Rows from block 7 of the audio encoder of a small encoder-decoder audio transcriber, named by matrix and row number. Rows with one number belong to one channel. Each number is 500 + 50 x the weight over its row's rms, rounded and kept within 0 to 999. All counts start at 0. Numbers have three digits each.
After each channel's rows are labels from the 100 clips, of 14976, where the channel reaches its largest size: "loudest band" is the band of the loudest frequency at the time of the peak. Only what is clearly more common there than usual is listed. The data: short read English sentences (LibriTTS-R). In brackets: how many of the 100, against the usual share in percent.
# filt: filter width-3 conv, dilation 4 (encoder.blocks.7.filt.weight, 192x192x3, each kernel summed), inputs 128-191
# gate: gate width-3 conv, dilation 4 (encoder.blocks.7.gate.weight, 192x192x3, each kernel summed), inputs 128-191
# out: residual pointwise conv (encoder.blocks.7.out.weight, 192x192x1, transposed), outputs 128-191

filt.54:495480515560602507540577498461542492459472538488410527495547542508457521486452443461532468442521507563523469519464518513556502511510524496568438443568426385445468461559455512538581498526471531
gate.54:449543520550445433484449518459458438521538471466464481462527478473586584532467548567466453556582479496528520488564550482431478536542460528533423427409505471574491420486531459404592580460475440
out.54:495554497499531442493560501433510414391556528473531500452448534521426541493481513499473452475469550532514437526515486533460466436494485493492542456523490441450371420501484570466533385519558484
loudest band: 250 to 500 Hz (41 vs 11.3)

filt.135:581364413473502550441481495507450471467561470513430515495472476489562545495522465479538499533470474524594447562500483537530551483449568534572507523494459443580465519508423543473448435509458532
gate.135:585462437553534438533462537512473409422486497475500499410457580481438418509480555536471533517547535518426538477540582503481539482344537530515493576398536536509555478523491452523443481554527444
out.135:440496499390488466524380366427541507413566536505534636513514492459459499597474444461452447553490460535493615481559493563477485423459469517496542499514436511418424511485461534466434501446519579
loudest band: 4000 to 8000 Hz (27 vs 4.2)

filt.10:508557510542462466499515447468463458495496425479449471478524349551515562409472589467544430565465447425509417530543570478497546451499511494449482543479592497522418518444561583462543450503398465
gate.10:541539519521449511590487508555478440542564461552513459461459497598562517517532548569518481388542514464509549452406453512475462505459552456466438394474553458548581477477556569419483553567499545
out.10:502421517530480612516504519473543476505469482407524436506552544429455463469480525597451514494563490523512589503434532522513541512496554453517559463437513532568513524488558527490475478474494322
loudest band: 250 to 500 Hz (35 vs 11.3)

filt.13:515509490514537444507430453506472505520480506476541514526533397506506573510476559484459454593467488514489448488556506392553518396538466508550535594412541488531457635472474480566515451402531437
gate.13:539450536396453486553497551571481500601421543436630452520476446495493409533543537626384576458479557478431559446426507528513530550518548503486474563486527563495586489410583432444435515471569509
out.13:444475445391465408469515505502517459449451475546563513477492477541472542524582489401610484546442497466369491511510517481471491534528509418509522525462428472504417564492607482421485478486514578
loudest band: 250 to 500 Hz (37 vs 11.3)

filt.28:471505447551583525473422591475523484575515427595537501472503442488593532483437582559481455522538542398489565503489482589509456422451522419500509457410545483529538581455443524542565494445470500
gate.28:585431424490479514508487438460544512470506469488388499440451468575596555501480554429466420562413450490494447510579552496507526430435517564485514485509524491491445529489479533476493511589430512
out.28:504502449526486442504533497536543597487537488548405551470578532413525483479559509482537535527505534498560592472504562496642557528516551513438532517484547564487599488507514430596581600505536426
loudest band: 4000 to 8000 Hz (36 vs 4.2)

filt.131:470505471482484535486513420468577579490509561476540530441573553460565504416502477469508477500489446547485482553490416543517467547473490476544567553557453478507437452623486515534563542405507580
gate.131:459503484620541555491514512455538473529548478522415525480490477585530486499421465477562432360528557520495491477461480566483395422507502471506492435507453479490484454497426623641513565528547525
out.131:513507457503481485419505515510526460489581550537410511507510449471446473513489502439467529485488460528442466511453443465598534515512504421506466429523512514485478438523436466511458593522435719
loudest band: 250 to 500 Hz (35 vs 11.3)