A small encoder-decoder audio transcriber, trained from scratch.
Model: encoder arch wavenet, encoder norm batchnorm, encoder depths [16], encoder widths [192], decoder width 384, decoder layers 12, decoder norm layernorm.
Data: trained on short read English sentences (LibriTTS-R), 26041 training examples, 7.9 epochs.
Rows from block 7 of the audio encoder, named by matrix and row number. Rows with one number belong to one channel. Each number is 500 + 40 x the weight over its row's rms, rounded and kept within 0 to 999. All counts start at 0. Numbers have three digits each. After the name is the row's rms in percent of the matrix's.
# filt: filter width-3 conv, dilation 4 (encoder.blocks.7.filt.weight, 192x192x3), inputs 65-77, a 3 kernel for each
# gate: gate width-3 conv, dilation 4 (encoder.blocks.7.gate.weight, 192x192x3), inputs 65-77, a 3 kernel for each
filt.28 096:554549453543518507527497528512489530534552506442538556506532466434450502495472535532528573529476483420541532471470505
filt.29 100:489548521517520495586450436524521478504505503590522545483579453506541499439494420470565493459536499579525485544479501
filt.30 103:452503468469462517478528487470541493529557472482511501484486476428450480535493517443452450479456495466556473482523538
filt.31 102:536536444537479501576545588511515517503482468464584546525395484452479483478479575493479489542522437509553537406439532
filt.32 104:505549537482502509540401453548564410543564526535452486498583504518570475415467421469589525515527479511486447499488514
filt.33 106:441476468466393451525446506481556498469475472518440512454543521511531510529482474470472455449454509481527485518591486
filt.34 095:583430493483591486549527477495478480444498520489560465479469499462534502481485543507535434478473506498592501444453506
filt.35 113:498507481549557482525517512549555419501524512564554498479498408511499487471438511470533466551459471503600494509509498
filt.36 091:496531434458501497489406542503561504464459488454461503495526478480532487421500459508473538520604447486493566530452518
filt.37 100:404494554526485530501448533562512502492497555538505517471515484478468444453498479440442533492503458546419511533499587
filt.38 093:499546522595508521580550515482536510513508545635549521408440504395493488490576454565478461540484459558476552429490536
filt.39 098:530513485465390466454524543488539490505502505435448491503464460522474514493488512505438460549404492460538486464519459
filt.40 097:510445431455467530502521455487551446527474503466540483497413516484515521490591539497513504559511516508502429405518516
filt.41 101:518486491488570558604578477521498528483498460505545512470545561430571528526502534487521549479597563483545549564421475
filt.42 106:473485597563483529579429462514507426490500551568465438511575492522502419500480549532459446546471487550535428412484461
filt.43 095:522514444506496477555581485512494582512478427459609475449505489497563572522515500401492480492490487442510462472448556
filt.44 097:439516534606534584505460471549512506485463540550432545500443574561525550533474530552531544529490525513453503421534519
filt.45 099:459484449507430534552447507514497547458496410530482418506452519530509519517573442508446502533440519567436502423566520
filt.46 104:505538463483395490500480532563500479525532513524529499481427541472424479514466493452477503449464574470508506492568402
filt.47 102:583550586485438469507592506486506475526527563546520524444480499505427499463615466492452480467465455521423522500505530
filt.48 099:524513518506541565442473514517467450470490522491498578460497538580462498593509488494490537557600447467507477430483522
filt.49 087:458555510453539517445559497492510460430509532426565481462452509513498493603549575476482490543537470462497486559520534
filt.50 095:441479483590472499476623492501519599459466433547483468509472452571480539488474513488458510544461556447526504470492494
filt.51 098:546541461444498563496604469425512557589502443456498565502478507493441552580480546505441543486450503430506488525527482
filt.52 102:557446440533525493507552501509527490538407501560488481516508520482503504513443504506520496458504534559565514477519514
filt.53 104:535479505486517531466481497522466444535480486469524463503538539563565464492521491488550477544504491463582432432552477
filt.54 098:510425488469578446482549455500541456491447433444521434509542555532449483550458486470524501376480450468478530515504499
filt.55 097:506519449493489464579418518523463503552501434538475447457562478512566478516517534467491453464488455535455421504515539
filt.56 100:461535540512504498474394511519404562491498507527452496527495521536568510523541478471518462551508500520501509521506505
filt.57 104:440472462483537508506461535526506469496500425419506464474577474546521503454506464538593478494603497489564466577430598
filt.58 110:490522558404444466481575444466458503498530511495526508450438533467413440482521528470510440510430495477468441512477497
filt.59 100:507463497478478471484575485538452470488545508494492506524438456522450490471547484514461459518534556553449521492465474
filt.60 104:537430491515517527485473511500545498496406489524544394510448523525528454506515467490484442499573464494500398527507534
filt.61 085:559469557497523460446559485539503591459537497444501564534464517552506529505494424496507483493458514507515538534499465
filt.62 100:468501547528554483498508534583532517460488520484534480551517480589580565544500559567573554564561490496518472452468495
filt.63 097:510501600449539463517475515557458395429493529521521499499429501468542541500475485503553526497482390555500531500489474
filt.64 114:500535502454468469521461491470482538575489516478482550497544498430488535485504496458487507491512442463436525544524569
filt.65 093:521585561497483490614531468478467549547529475501418525428463557398464547437445480462491476497538482481447493465469484
filt.66 112:448598471440468503511392487547493507524533463517465477517566475526519493542507513493568475580548570531439503409445503
filt.67 094:437517439533499501477482462558528480564540548559476489542520505544489511457549417485461523595374531539475563455580429
filt.68 099:515524468492480530536508497509581490508522513512477493507528521460482432536512543534566477399525556547506462509428510
filt.69 100:474504554498540552484518526540506426454506564515472541486533491462549521489514457477531552520534473457462521501484505
filt.70 092:424453501528522490449490557518494476487504515554534489535474453505504474447498493479531493568550399560597522495399507
filt.71 103:523500427461487485492438546470540509472536513470520579484524439488499501505570460485482421459471500513479602528555548
filt.72 107:522512510555525509464512540526485434507461537534504480624515500583520420514522487540535493533534498519545502475437495
filt.73 101:425507529562503493474493544503514460481443533512495494528440507572496511502479520549506482511500417479456509525543527
filt.74 097:450455497504471490450560462545495476500432446460465506510450489563443508502468487518495492489583452494500536485473538
filt.75 095:460481432452469501440431484502559520448378501388445437507511543507529483463418468474455458568500484524494517488579482
filt.76 103:514498512505580514514442487499488483467534485460523464548488491534593506468511498539627576485558510509475475531461553
filt.77 104:532468474440539458511549465526493601423405459457509470432464486480501516483539496450486481409515499534466526535478547
filt.78 103:485441545562515550482552562565495427485443489481486453555465478543478404493558434504474547513508566509524460456563469
filt.79 101:460456563466525478574556443465495502441408532432425452488479535483489485447461401447470471471411559524503525566531444
filt.80 090:494580560448510499474539443543500538522478448484522461510460519482539534480477537499547500514502513476560562472518449
filt.81 100:484542566532451428605511460453547464540501521511491468524489449495553456472530521548516414524423481510468457540503549
filt.82 112:579455494415516456524446531458548492582500497427484447504524437396488420477491497413511474438478414436507487478495559
filt.83 098:429473445474526494454519446543434523466533478521529483452470444502462514555477509479536488524547546480512495540529539
filt.84 095:485554496550470519489490468540425501509515514518474540547505521554508522529498525500545518501535526530498517496445469
filt.85 090:524509560515501539437478479609572483438411553474544502558484563544544462468485509502538477564582542497603490503461466
filt.86 110:505441545512479519550485494548536495449428508538481468513511524543538482477464436531466486437537465533478533572459525
filt.87 093:498480553499559498553534456511427468532519564507569475462462480420475470557463548472546489486481438472566460466427496
filt.88 096:506513520554507546504497517482481514566539516586443510395500547527498486541549554509499536460498475565418497490523495
filt.89 088:516518489487624527480487460482460466511470532517449521505502515536541444476528553481520453526479476472444485485526537
filt.90 105:464501538468493470528441433479556543509489517466480512471569472466507503511496571409460475459481479444452499529525465
filt.91 101:514467455457547464501544589478584450438546538462569478492502439453495465519489546444513493507501444501545540531498544
filt.92 100:500445514474536514515399455470470502502485510499473520457567514436539452538489415465527564455594481502476525469469565
filt.93 102:501554516474498494505490496454494482613573598519529553456497503423525529475511511482490541571474540485540523487505445
filt.94 099:567493420514493512518489403494456501522478420520409481472525529579502549491557470512510549562561559544464557438484517
filt.95 090:576491554488590524518441508517592521524513477416545446567576558492514488541508512431611553505592469419545432520474531
filt.96 100:456442445451538483439545584569532472481461552430542512517496409501545520518525492490458440480507449491510501474513570
gate.28 099:435502534542473510507575437499505494472465520554566434510487548534532504462459489530511487504521489535558474568488489
gate.29 100:473507610507504526433418582509450447477504541539483480582474507565500440484466491506545548606549451529456515499473426
gate.30 100:451491498529517519531498483539504571493490488489436564523511511497491534403476442507513536514547517539470570429410495
gate.31 094:488471484487477531470469406508543501538490469478442493556528513560489527481443523561512552460571588524516510446474531
gate.32 104:551455525458543526427554464518572491549467471534513470498568484532479521534441462509516523502568522562539489508452499
gate.33 105:538521449467485477441490497526499632548549441474517491516551478585502564432530472521464456471522476514519551434482498
gate.34 094:465491417541462557517539548477552507483515447475578538470541471496499568489526484550469534507542541498598508457523522
gate.35 106:454551544489530518494485491538477534454507456527470488483584552509513542432470467515531530524468525531507563458464467
gate.36 093:482478441471508483529472529508554528474435475502503466484492564467488476415519518522493492453487538547526487535549528
gate.37 109:557473529464456433513474468477477558559497518526485533499542500496486499504490447513508480500537518482486537524511495
gate.38 089:544483434474506493529516517514485389492517441525539451550451473485498433424475438476470530491504538546511503516500497
gate.39 101:530468572528548467488499446504524483507487529478523457527475518579521476493541561487508503517451489510546407474612433
gate.40 098:544407477513563483531503463512439554490504441501557503545419549497523490474496472503522565585543558502509507465497496
gate.41 105:544520472493504521507473491525542513510478523497589543558541563487569552502420401511533513443499570575510534479471452
gate.42 105:422491487478546470502436511502430410415504538461519459492492411536562470477440486469573488447487484466520434545543514
gate.43 093:488496511584521506509475517572463489500506575555526479521546498516591440503452453536528489465527444516518513531469468
gate.44 091:459490464500473467553478449522506494461530456515534453445467490450474473515481497462465482480403562474528503459549462
gate.45 097:500481529533460529491504457498470506472482548544506536547524639490486508431450479574457551537451500512510460394553469
gate.46 097:505555490535480521437471526515512533465502515527484564561528515528535539436486478538507482502532548475452561480456542
gate.47 097:493503468513519531455467503525470452549449492528485517497562529521495501443399400503561549502537484515508496512500504
gate.48 107:525449441510507496506519517587557517487522475452522467560464484536500499559465500490479475508503508528519578469496497
gate.49 093:480447506515535464504513505523461459489473483517449535540434444527464517471552487503542496477461512502412494481525459
gate.50 090:490468438523551564522434476551525469507541474546496462474556441444552475505512455520497500516574488525537469436396538
gate.51 103:491424501573481499506505543586527482517471465550499434547475501541501444524444516564508459485550497536504436503469457
gate.52 100:521515543582477482515379493475475490477493476525504446490544500550564467447451454522524492530433522520474443539556503
gate.53 098:461518409509512517530494463577524498431488483442519464527583483613549553495481498537500515487562546447477521584436553
gate.54 104:532512451556525477483384461521578522525493484528489532588584493474618536506437519532565486513457549482591513431455454
gate.55 095:538527518513555512484510619494478547488511489438445489569496465497521480489544488524536453544496519454416482485505491
gate.56 106:554509514519473517445521533495547494500402468459471510496438526537493544524477446467450493497489495521534555532515499
gate.57 109:479457435512494513475544433488463475477524437564560499501456464546508500500584521523544513520490487550516526528502563
gate.58 112:594475489520538544512530539502455467498541500530513482507512520522610495452509520499494530524523536496468484415502509
gate.59 090:472472463445510568421486507499493518487439504471482563490515534551504515556495445474539594468487468389483552559558518
gate.60 099:492518448470510507407483479510518542485475453466503503552573546537483544492445427461493491557504447445468526534494553
gate.61 086:490473454473524480448586516561567468478464425442536519539452475490454439457511478497462505529532482526542402490544510
gate.62 098:539478529539501505450468542535491514507507480461537552554460474493531469469517450550557497522551535517536582453387499
gate.63 099:508450406515473495547407518485534496560445493562468544511549410465568524457529496516495516527500498498497568495483499
gate.64 109:450492469537564465490537495548460463480506509553564432492452513581481466548439442506564506480543531533539519542522493
gate.65 089:489484530541512528460459434490432479493518537508470510472490470494445498503549494526474505637487479529445492436524573
gate.66 109:512498459527489533447564476447537514563475519542544538498521555553474529564407496511510518559519497499575494530459490
gate.67 099:398519474565528490554436578477522495499518471475482493518584522529536457471471468465557461504456441477500456565480547
gate.68 090:483575535511469444458571405509445491499548460466497463532433561520484510513511472511532533536484509520478491482488498
gate.69 101:485526475473433497495477480458430501524554491512515455452436480451532532512587453413409484459516477502480534572444505
gate.70 094:609550472490494519474465565471470454523550482477441461630482520465484476475560527458489521467450542494439525456474480
gate.71 100:590528557540488542529532502477521432524486529524534481523489547468498481509455499527473553487478490491510478459487451
gate.72 104:537522533537507540456435549505548510559592528511496554569575453493546472490553577533523515513569421503505494458470514
gate.73 100:387490493498543455560437500457557640479469445553505505443568503532591519474457464503553528446476500522497483591535478
gate.74 107:517468425467510502430543526523468593448476419440496483502492509526432515468450452569563500556435523544561520422533509
gate.75 101:476471522477530523530493429527515435507449505515523486541487515546499566514462544544510504542514449478497424523519562
gate.76 094:451500493528576532501471510503462550495537531507504531565495542523565525520528497519524531521559466453452485549420554
gate.77 094:559465541498554493503474570475540379499407541565469485430502441488529461467479508445523554442524461511544471521500498
gate.78 101:451435515507589470459564472572481526465519487497507395526501521528450493486499489456538504516538524549541507486470496
gate.79 099:483529481490569494535461528488484462443485497488463535498558530564496549485469479488528550538564535478533502506419524
gate.80 095:534506468486478468487555518521447526519530456584476374464529514474473482459493499475518472509504502559500505515462560
gate.81 091:538586468505514427514487507520437484547574447499503507468533432486478482526611519453470441477476482455505571528517534
gate.82 106:452454431525525505478474515523593462446473502505582536496508483537543523479473563505530510455493434484571483598432480
gate.83 102:521478464510499474494606546478509470475544483507573465508469429489414376491459485532518416505365469542495463401599477
gate.84 089:516518484510548496469540497497558569476421461532532507514486505441583518456442498479575557524437509475582526465492453
gate.85 086:509473468505559454554639493434513487488528502520520532453442471478418509495489480459424486469459499481517573464563421
gate.86 107:490458512584400489495494536527544451497482521553513494599446526570522507465481523582448548576462514556459497499573491
gate.87 088:449400446447535462509513496554500500431451543457542502513453530504537530443502527468468484439496509530470496580566523
gate.88 102:492509474521424572543449530496518489439419515507480521439539551546553537519510482513470603459508499450455525551537497
gate.89 090:448453478429602446395482504492534455430483452496519463513512476495542496454474434492578472506537520552540508548484495
gate.90 110:529499508565553555490568510429432550590537450518464472491518567480468546515500423511517588528529477541483522509481536
gate.91 104:563461480463469493538596505480551496578466430544492477499443482498448492534563487475405505454436485475495480554575431
gate.92 097:550481404519489546523507499515524541436482446485565525509532558529491515479423394475553533458413546488573576562487511
gate.93 104:467536445561493510531518536522543552500517379479526494523550503512489512502474462484502522552511521486558550564477519
gate.94 109:498443523480498509562581519503544450515405477513480440439453560521530514510487461529493476430508511564501568584544516
gate.95 095:476500456467477512489423559452484521444494462398526565447468464479544502515533550498487502543474534431536560536541442
gate.96 099:552519506503479491505500535470487516468543475472554509543493405495491517467527541544485467496465425457476514504464579