config.yaml
encoder_kernel_size: 3
encoder_stem: "single"
decoder_qk_norm: true
optimizer: "soap"
epochs: 7.9
warmup_steps: 160
Rows from block 7 of the text decoder, named by matrix and row number. Rows with one number belong to one attention dimension. Each number is 200 + 30 x the weight over its row's rms, rounded and kept within 0 to 999. All counts start at 0. After the name is the row's rms in percent of the matrix's.
# v: attention query, key and value (stacked) (decoder.blocks.7.attn.qkv.weight, 1152x384, the v third), inputs 0-191
# proj: attention output (decoder.blocks.7.attn.proj.weight, 384x384, transposed), outputs 0-191
v.375,089,248,221,183,133,216,224,142,196,226,246,217,174,190,172,178,212,229,226,209,183,202,183,214,175,230,251,183,227,220,228,183,209,158,196,210,228,221,167,177,242,146,203,212,193,209,218,202,235,209,164,179,174,186,247,94,296,184,196,221,192,237,133,190,186,256,219,171,226,169,215,174,212,233,194,173,280,183,232,151,168,221,199,201,215,192,239,228,234,209,208,196,157,166,176,194,186,176,157,196,213,227,187,205,225,189,218,255,275,209,189,240,206,161,138,189,187,229,196,210,180,237,190,186,213,212,209,244,185,215,202,182,249,235,216,202,120,230,207,198,235,235,186,233,208,197,150,193,224,234,215,218,236,204,235,207,168,184,203,222,159,195,192,198,167,185,231,191,174,209,170,180,193,173,193,153,159,230,171,182,171,247,184,169,221,187,123,224,175,201,162,197,155
v.376,087,203,163,235,176,181,127,173,197,217,128,153,185,220,195,249,162,229,209,242,224,196,255,188,229,187,185,266,242,217,164,201,161,208,173,160,226,227,156,196,237,188,172,157,210,198,163,184,142,155,299,168,150,235,168,180,180,195,211,212,212,265,196,263,224,214,196,196,191,245,181,267,167,191,187,197,173,207,194,223,208,218,159,176,216,245,201,221,157,175,196,171,228,153,220,236,219,166,196,205,176,192,193,263,180,134,178,192,182,228,202,221,227,181,194,174,224,155,211,175,258,182,182,226,241,225,205,195,185,234,195,246,200,191,204,209,205,182,157,122,216,208,217,218,205,204,276,155,245,155,215,254,238,189,141,189,227,184,180,204,261,201,253,215,243,200,192,215,163,156,224,204,227,197,202,209,146,172,222,209,169,175,196,180,169,198,221,207,149,210,239,189,204
v.377,100,170,203,198,212,220,205,228,191,220,201,199,138,204,165,192,215,174,202,212,191,234,220,191,225,162,116,231,199,194,171,186,208,207,202,161,217,236,181,231,167,227,209,195,152,233,184,173,223,198,179,246,207,215,170,170,170,206,157,230,205,190,198,215,176,174,189,192,187,189,195,225,152,193,217,211,162,189,207,197,214,185,210,204,223,179,172,132,177,151,170,252,247,147,174,215,140,209,176,187,150,168,212,277,215,171,124,159,203,224,208,177,197,228,249,205,171,185,237,207,230,183,227,228,184,196,183,134,180,148,202,200,178,191,223,197,200,177,230,163,219,228,196,162,213,189,218,272,173,128,224,274,89,220,188,196,278,203,199,218,179,171,241,202,177,182,239,186,155,210,221,181,184,188,179,208,198,169,168,250,211,204,205,160,200,234,223,161,197,204,250,172,191
v.378,097,237,184,204,191,159,219,227,226,204,192,190,207,199,217,220,231,187,199,207,178,194,246,231,158,158,236,125,266,208,216,196,180,201,219,210,246,210,222,214,195,189,182,173,252,279,216,165,193,164,231,162,237,213,176,204,187,188,232,203,192,204,188,247,170,222,215,225,201,232,185,216,242,219,217,213,188,183,169,254,160,247,214,198,187,187,257,224,237,164,176,244,160,126,203,218,221,177,213,205,212,261,163,201,226,257,258,187,220,197,198,240,195,196,191,187,232,190,164,242,184,157,232,134,199,224,168,236,174,262,217,197,182,205,202,166,212,195,219,189,188,206,151,231,210,221,231,159,202,165,234,159,230,193,167,195,216,203,230,178,246,169,221,213,198,198,201,169,210,128,186,253,173,196,164,203,166,195,226,176,163,206,215,252,254,202,147,260,196,176,224,214,136
v.379,090,231,168,175,231,239,207,185,243,232,161,189,222,200,201,247,175,194,241,247,180,222,265,236,258,221,226,241,212,205,155,221,183,162,189,218,159,188,238,207,194,207,177,229,212,197,181,171,140,170,281,173,200,195,199,191,197,196,227,149,177,221,234,221,131,209,188,177,210,198,199,222,180,154,195,285,223,159,216,198,208,209,216,176,217,156,223,217,203,177,188,212,204,208,190,220,243,174,243,211,198,196,202,200,201,238,181,223,199,211,211,214,206,215,172,195,213,192,189,190,234,153,205,182,169,170,163,213,242,207,241,225,164,205,208,215,213,205,233,197,215,207,160,197,172,201,195,150,226,259,257,271,234,190,242,199,190,225,191,188,193,190,231,170,187,270,133,263,233,163,227,237,191,211,207,231,131,215,178,215,203,222,179,181,151,202,216,205,202,218,162,159,154
v.380,102,203,198,246,147,217,197,167,210,153,188,194,182,206,157,212,222,221,156,190,221,181,208,202,151,205,186,180,201,240,205,190,128,201,225,216,200,213,172,172,176,227,178,156,224,108,167,208,219,227,175,204,208,175,212,185,197,193,232,237,148,222,143,198,231,218,187,180,220,187,212,255,207,220,208,189,158,192,204,276,147,192,197,201,229,230,156,211,192,224,234,178,207,146,229,244,157,141,181,196,217,182,204,229,180,201,190,229,219,138,203,165,231,206,235,171,215,179,216,202,166,203,179,171,196,183,250,171,231,225,196,149,233,196,199,226,186,179,176,232,210,162,161,185,175,214,188,205,174,206,144,211,198,173,139,184,138,227,213,222,165,210,182,204,139,173,207,211,260,181,167,183,244,145,241,213,166,236,162,217,228,196,210,223,150,191,220,264,235,195,198,211,185
v.381,098,242,198,224,200,235,250,183,203,197,204,256,178,196,243,208,178,179,194,175,195,210,199,211,182,186,195,236,143,279,181,245,200,223,210,205,154,204,181,194,135,243,163,183,242,147,179,253,205,224,181,204,147,193,200,199,158,214,213,224,221,195,162,240,293,256,197,155,199,194,171,197,291,228,154,193,172,207,215,213,218,195,130,188,194,185,224,238,239,225,168,171,213,248,230,172,222,186,234,163,173,213,153,231,208,193,180,210,240,189,177,173,248,165,193,191,174,198,191,182,168,249,152,205,152,165,180,199,231,207,143,195,189,211,265,178,168,184,194,217,121,197,153,209,192,228,217,197,172,185,213,184,234,185,176,184,242,200,194,176,189,218,219,189,182,260,159,200,175,174,225,175,204,184,230,143,174,245,158,163,241,186,200,248,182,219,254,222,187,181,206,269,224
v.382,100,262,222,188,200,218,204,225,210,210,169,174,212,194,153,117,207,239,192,199,161,214,214,130,257,209,231,218,197,136,180,227,174,226,225,192,188,170,164,169,242,191,244,251,225,226,191,239,162,215,162,230,194,190,215,192,218,180,196,196,194,131,215,219,171,219,178,239,181,205,192,152,176,205,177,196,226,221,198,175,221,151,136,165,210,220,148,186,210,203,180,205,156,220,209,207,248,185,178,182,186,180,191,198,223,176,200,244,179,166,240,192,174,198,172,264,139,174,189,171,222,203,186,241,175,170,199,252,207,166,233,182,193,188,261,173,213,154,233,189,196,224,235,208,232,214,200,246,222,141,231,177,204,208,209,235,209,189,176,183,187,178,211,177,228,256,173,218,192,170,196,155,158,251,126,193,224,216,227,185,201,180,228,189,270,191,192,141,139,253,148,243,219
proj.375,092,220,141,197,192,148,193,180,219,223,201,223,244,254,213,194,202,152,194,174,156,188,271,149,238,200,197,197,203,162,215,226,223,195,191,174,175,212,245,218,162,192,175,233,187,170,204,194,195,142,214,255,191,185,178,218,198,225,233,186,181,186,211,155,196,172,220,205,145,211,198,145,185,171,159,210,242,200,208,156,119,214,209,149,253,179,174,215,210,276,196,205,186,205,163,199,216,163,263,232,201,202,260,166,190,211,214,193,170,184,158,192,179,225,182,204,194,213,180,181,215,228,183,171,207,229,186,169,253,193,243,219,184,190,184,229,250,234,240,175,234,186,168,174,165,243,189,165,152,133,168,201,194,215,163,219,249,176,215,184,166,154,180,266,219,187,228,222,234,193,190,222,229,199,167,252,163,237,177,179,194,153,207,184,199,185,220,166,187,192,213,247,191
proj.376,096,228,223,225,242,190,182,254,167,205,159,202,183,164,227,160,248,223,195,190,253,205,145,212,157,175,218,192,203,181,190,215,236,205,206,218,219,189,150,202,212,189,176,193,205,229,192,221,210,220,173,191,190,153,195,231,205,212,178,236,198,177,226,282,205,212,199,162,234,210,234,217,225,182,206,210,150,188,195,166,238,190,208,217,127,227,192,178,164,182,249,202,176,198,246,211,202,235,151,202,216,184,145,193,205,199,176,204,204,260,238,207,185,190,195,138,244,191,203,200,195,178,218,188,216,229,195,243,205,192,159,178,196,242,170,140,160,210,188,228,181,217,195,164,151,163,199,168,217,218,247,224,218,187,213,213,160,201,213,254,197,270,227,196,212,214,195,167,196,204,269,181,155,167,248,250,187,180,200,239,180,219,187,170,215,252,185,235,210,251,173,205,186
proj.377,104,164,210,200,213,193,169,207,228,149,133,214,190,186,161,160,185,159,171,228,223,204,181,235,174,245,174,199,219,214,222,198,232,226,189,177,180,207,147,148,241,220,211,217,264,236,173,193,181,197,204,174,214,169,263,192,209,227,195,213,242,193,246,205,225,220,181,167,220,203,198,210,187,146,224,170,217,175,125,221,240,209,202,173,162,223,229,183,183,175,196,124,169,180,238,258,189,208,182,250,195,237,217,216,220,193,222,148,236,249,226,218,186,183,219,167,234,153,196,189,204,183,176,183,198,180,277,205,201,241,172,217,227,168,212,161,180,235,191,216,112,225,263,240,147,162,188,168,207,229,222,184,233,185,219,239,134,236,222,174,156,281,187,182,193,189,199,224,228,206,211,171,147,207,210,205,249,157,197,195,154,169,177,171,193,284,239,190,207,235,159,177,205
proj.378,101,195,157,189,208,242,230,125,172,198,220,128,216,220,234,210,185,205,195,168,206,176,267,178,190,248,178,204,205,175,201,212,208,160,211,192,161,206,201,212,142,235,207,201,173,175,224,223,206,183,207,157,183,211,246,212,224,170,144,156,199,188,177,189,206,198,198,215,208,187,186,204,189,238,180,210,205,228,262,188,180,194,212,166,198,194,195,240,234,181,185,259,204,246,154,162,226,213,228,209,215,208,230,236,173,157,170,229,202,233,259,186,196,194,260,253,187,217,244,176,210,207,201,206,171,208,155,153,234,164,175,233,238,216,170,248,222,161,200,148,189,187,203,242,247,167,231,194,181,207,217,178,182,222,229,190,168,199,206,195,201,215,256,242,186,186,248,178,171,155,240,197,218,183,187,176,225,201,170,159,207,220,187,259,169,194,190,159,212,170,176,191,229
proj.379,104,179,194,244,209,179,248,173,151,128,247,174,198,222,190,217,234,201,165,187,163,189,191,142,216,160,178,202,200,218,187,178,142,163,212,165,187,218,163,233,199,233,141,148,163,166,202,233,203,171,147,203,191,247,168,222,212,159,159,198,181,208,138,175,207,170,180,244,176,174,140,139,172,220,209,226,213,276,211,204,180,202,202,204,237,197,216,198,165,275,201,214,233,259,154,147,189,216,243,179,234,173,234,175,242,202,224,228,208,216,180,207,124,218,222,227,248,254,233,195,186,219,216,213,176,213,185,185,164,178,235,204,194,235,160,235,230,185,205,203,205,209,218,259,214,181,207,215,197,213,148,236,190,257,193,183,158,171,207,189,220,163,237,236,217,168,263,143,203,151,217,245,217,182,174,187,204,211,206,250,220,179,214,246,166,173,163,175,196,158,186,202,161
proj.380,103,178,155,126,166,210,189,202,218,215,167,118,208,138,213,193,214,195,207,150,175,197,202,241,227,187,185,137,188,203,197,207,184,242,134,221,171,158,204,211,182,180,226,194,130,225,222,204,207,222,234,191,212,214,231,256,175,168,203,180,233,187,190,190,153,199,269,196,237,240,184,232,243,214,193,217,199,214,240,176,189,231,162,186,176,163,181,154,193,167,179,263,157,205,206,225,231,170,173,219,179,217,177,246,164,215,195,232,202,209,220,215,219,195,236,199,198,202,218,263,209,162,239,246,222,231,178,148,225,156,157,239,263,243,224,175,187,191,253,169,263,215,244,197,198,219,227,226,184,124,191,207,231,182,237,176,229,208,173,207,199,192,191,218,203,215,224,235,184,198,226,240,173,197,202,169,146,219,200,149,190,156,220,228,278,235,235,143,199,198,245,211,230
proj.381,106,215,235,193,224,239,168,256,229,208,159,205,149,126,207,206,217,209,245,169,186,169,141,245,179,203,209,187,187,194,209,203,197,227,155,214,215,172,174,182,232,175,216,201,132,293,154,221,152,239,196,194,139,170,199,173,196,215,206,139,228,181,208,230,171,231,258,194,210,237,210,258,212,210,178,201,188,205,215,216,229,197,180,218,164,202,213,165,179,124,208,264,185,173,236,225,213,190,156,208,180,201,173,257,188,208,193,233,220,221,267,237,216,174,249,173,175,196,237,215,232,175,225,173,198,213,236,165,228,222,127,238,174,280,164,162,155,175,189,212,230,217,228,165,209,191,219,199,217,187,203,201,178,154,251,175,180,180,230,243,207,241,207,183,214,240,213,177,209,178,206,226,145,172,192,200,178,193,214,201,178,214,191,215,213,233,177,205,216,223,229,238,176
proj.382,111,214,194,178,196,154,159,167,156,205,233,198,239,212,234,216,207,193,174,203,210,224,220,169,157,170,207,207,194,238,168,206,204,182,228,218,240,202,220,211,186,244,175,147,238,174,203,201,224,180,198,202,201,251,165,213,179,216,223,234,170,224,167,191,238,179,128,183,157,178,193,185,180,155,225,161,219,167,185,184,207,188,194,197,226,191,203,197,197,227,244,129,198,174,203,208,182,202,211,195,214,185,228,130,172,221,219,116,175,169,129,208,180,201,193,216,229,230,152,171,154,231,223,173,233,215,211,246,199,211,235,163,194,171,196,241,221,248,208,200,186,159,209,236,165,184,207,209,169,225,197,206,178,210,190,222,238,205,172,186,222,167,199,191,179,183,176,193,175,221,160,225,228,265,162,287,238,239,192,221,211,183,221,193,175,195,134,236,218,190,170,180,190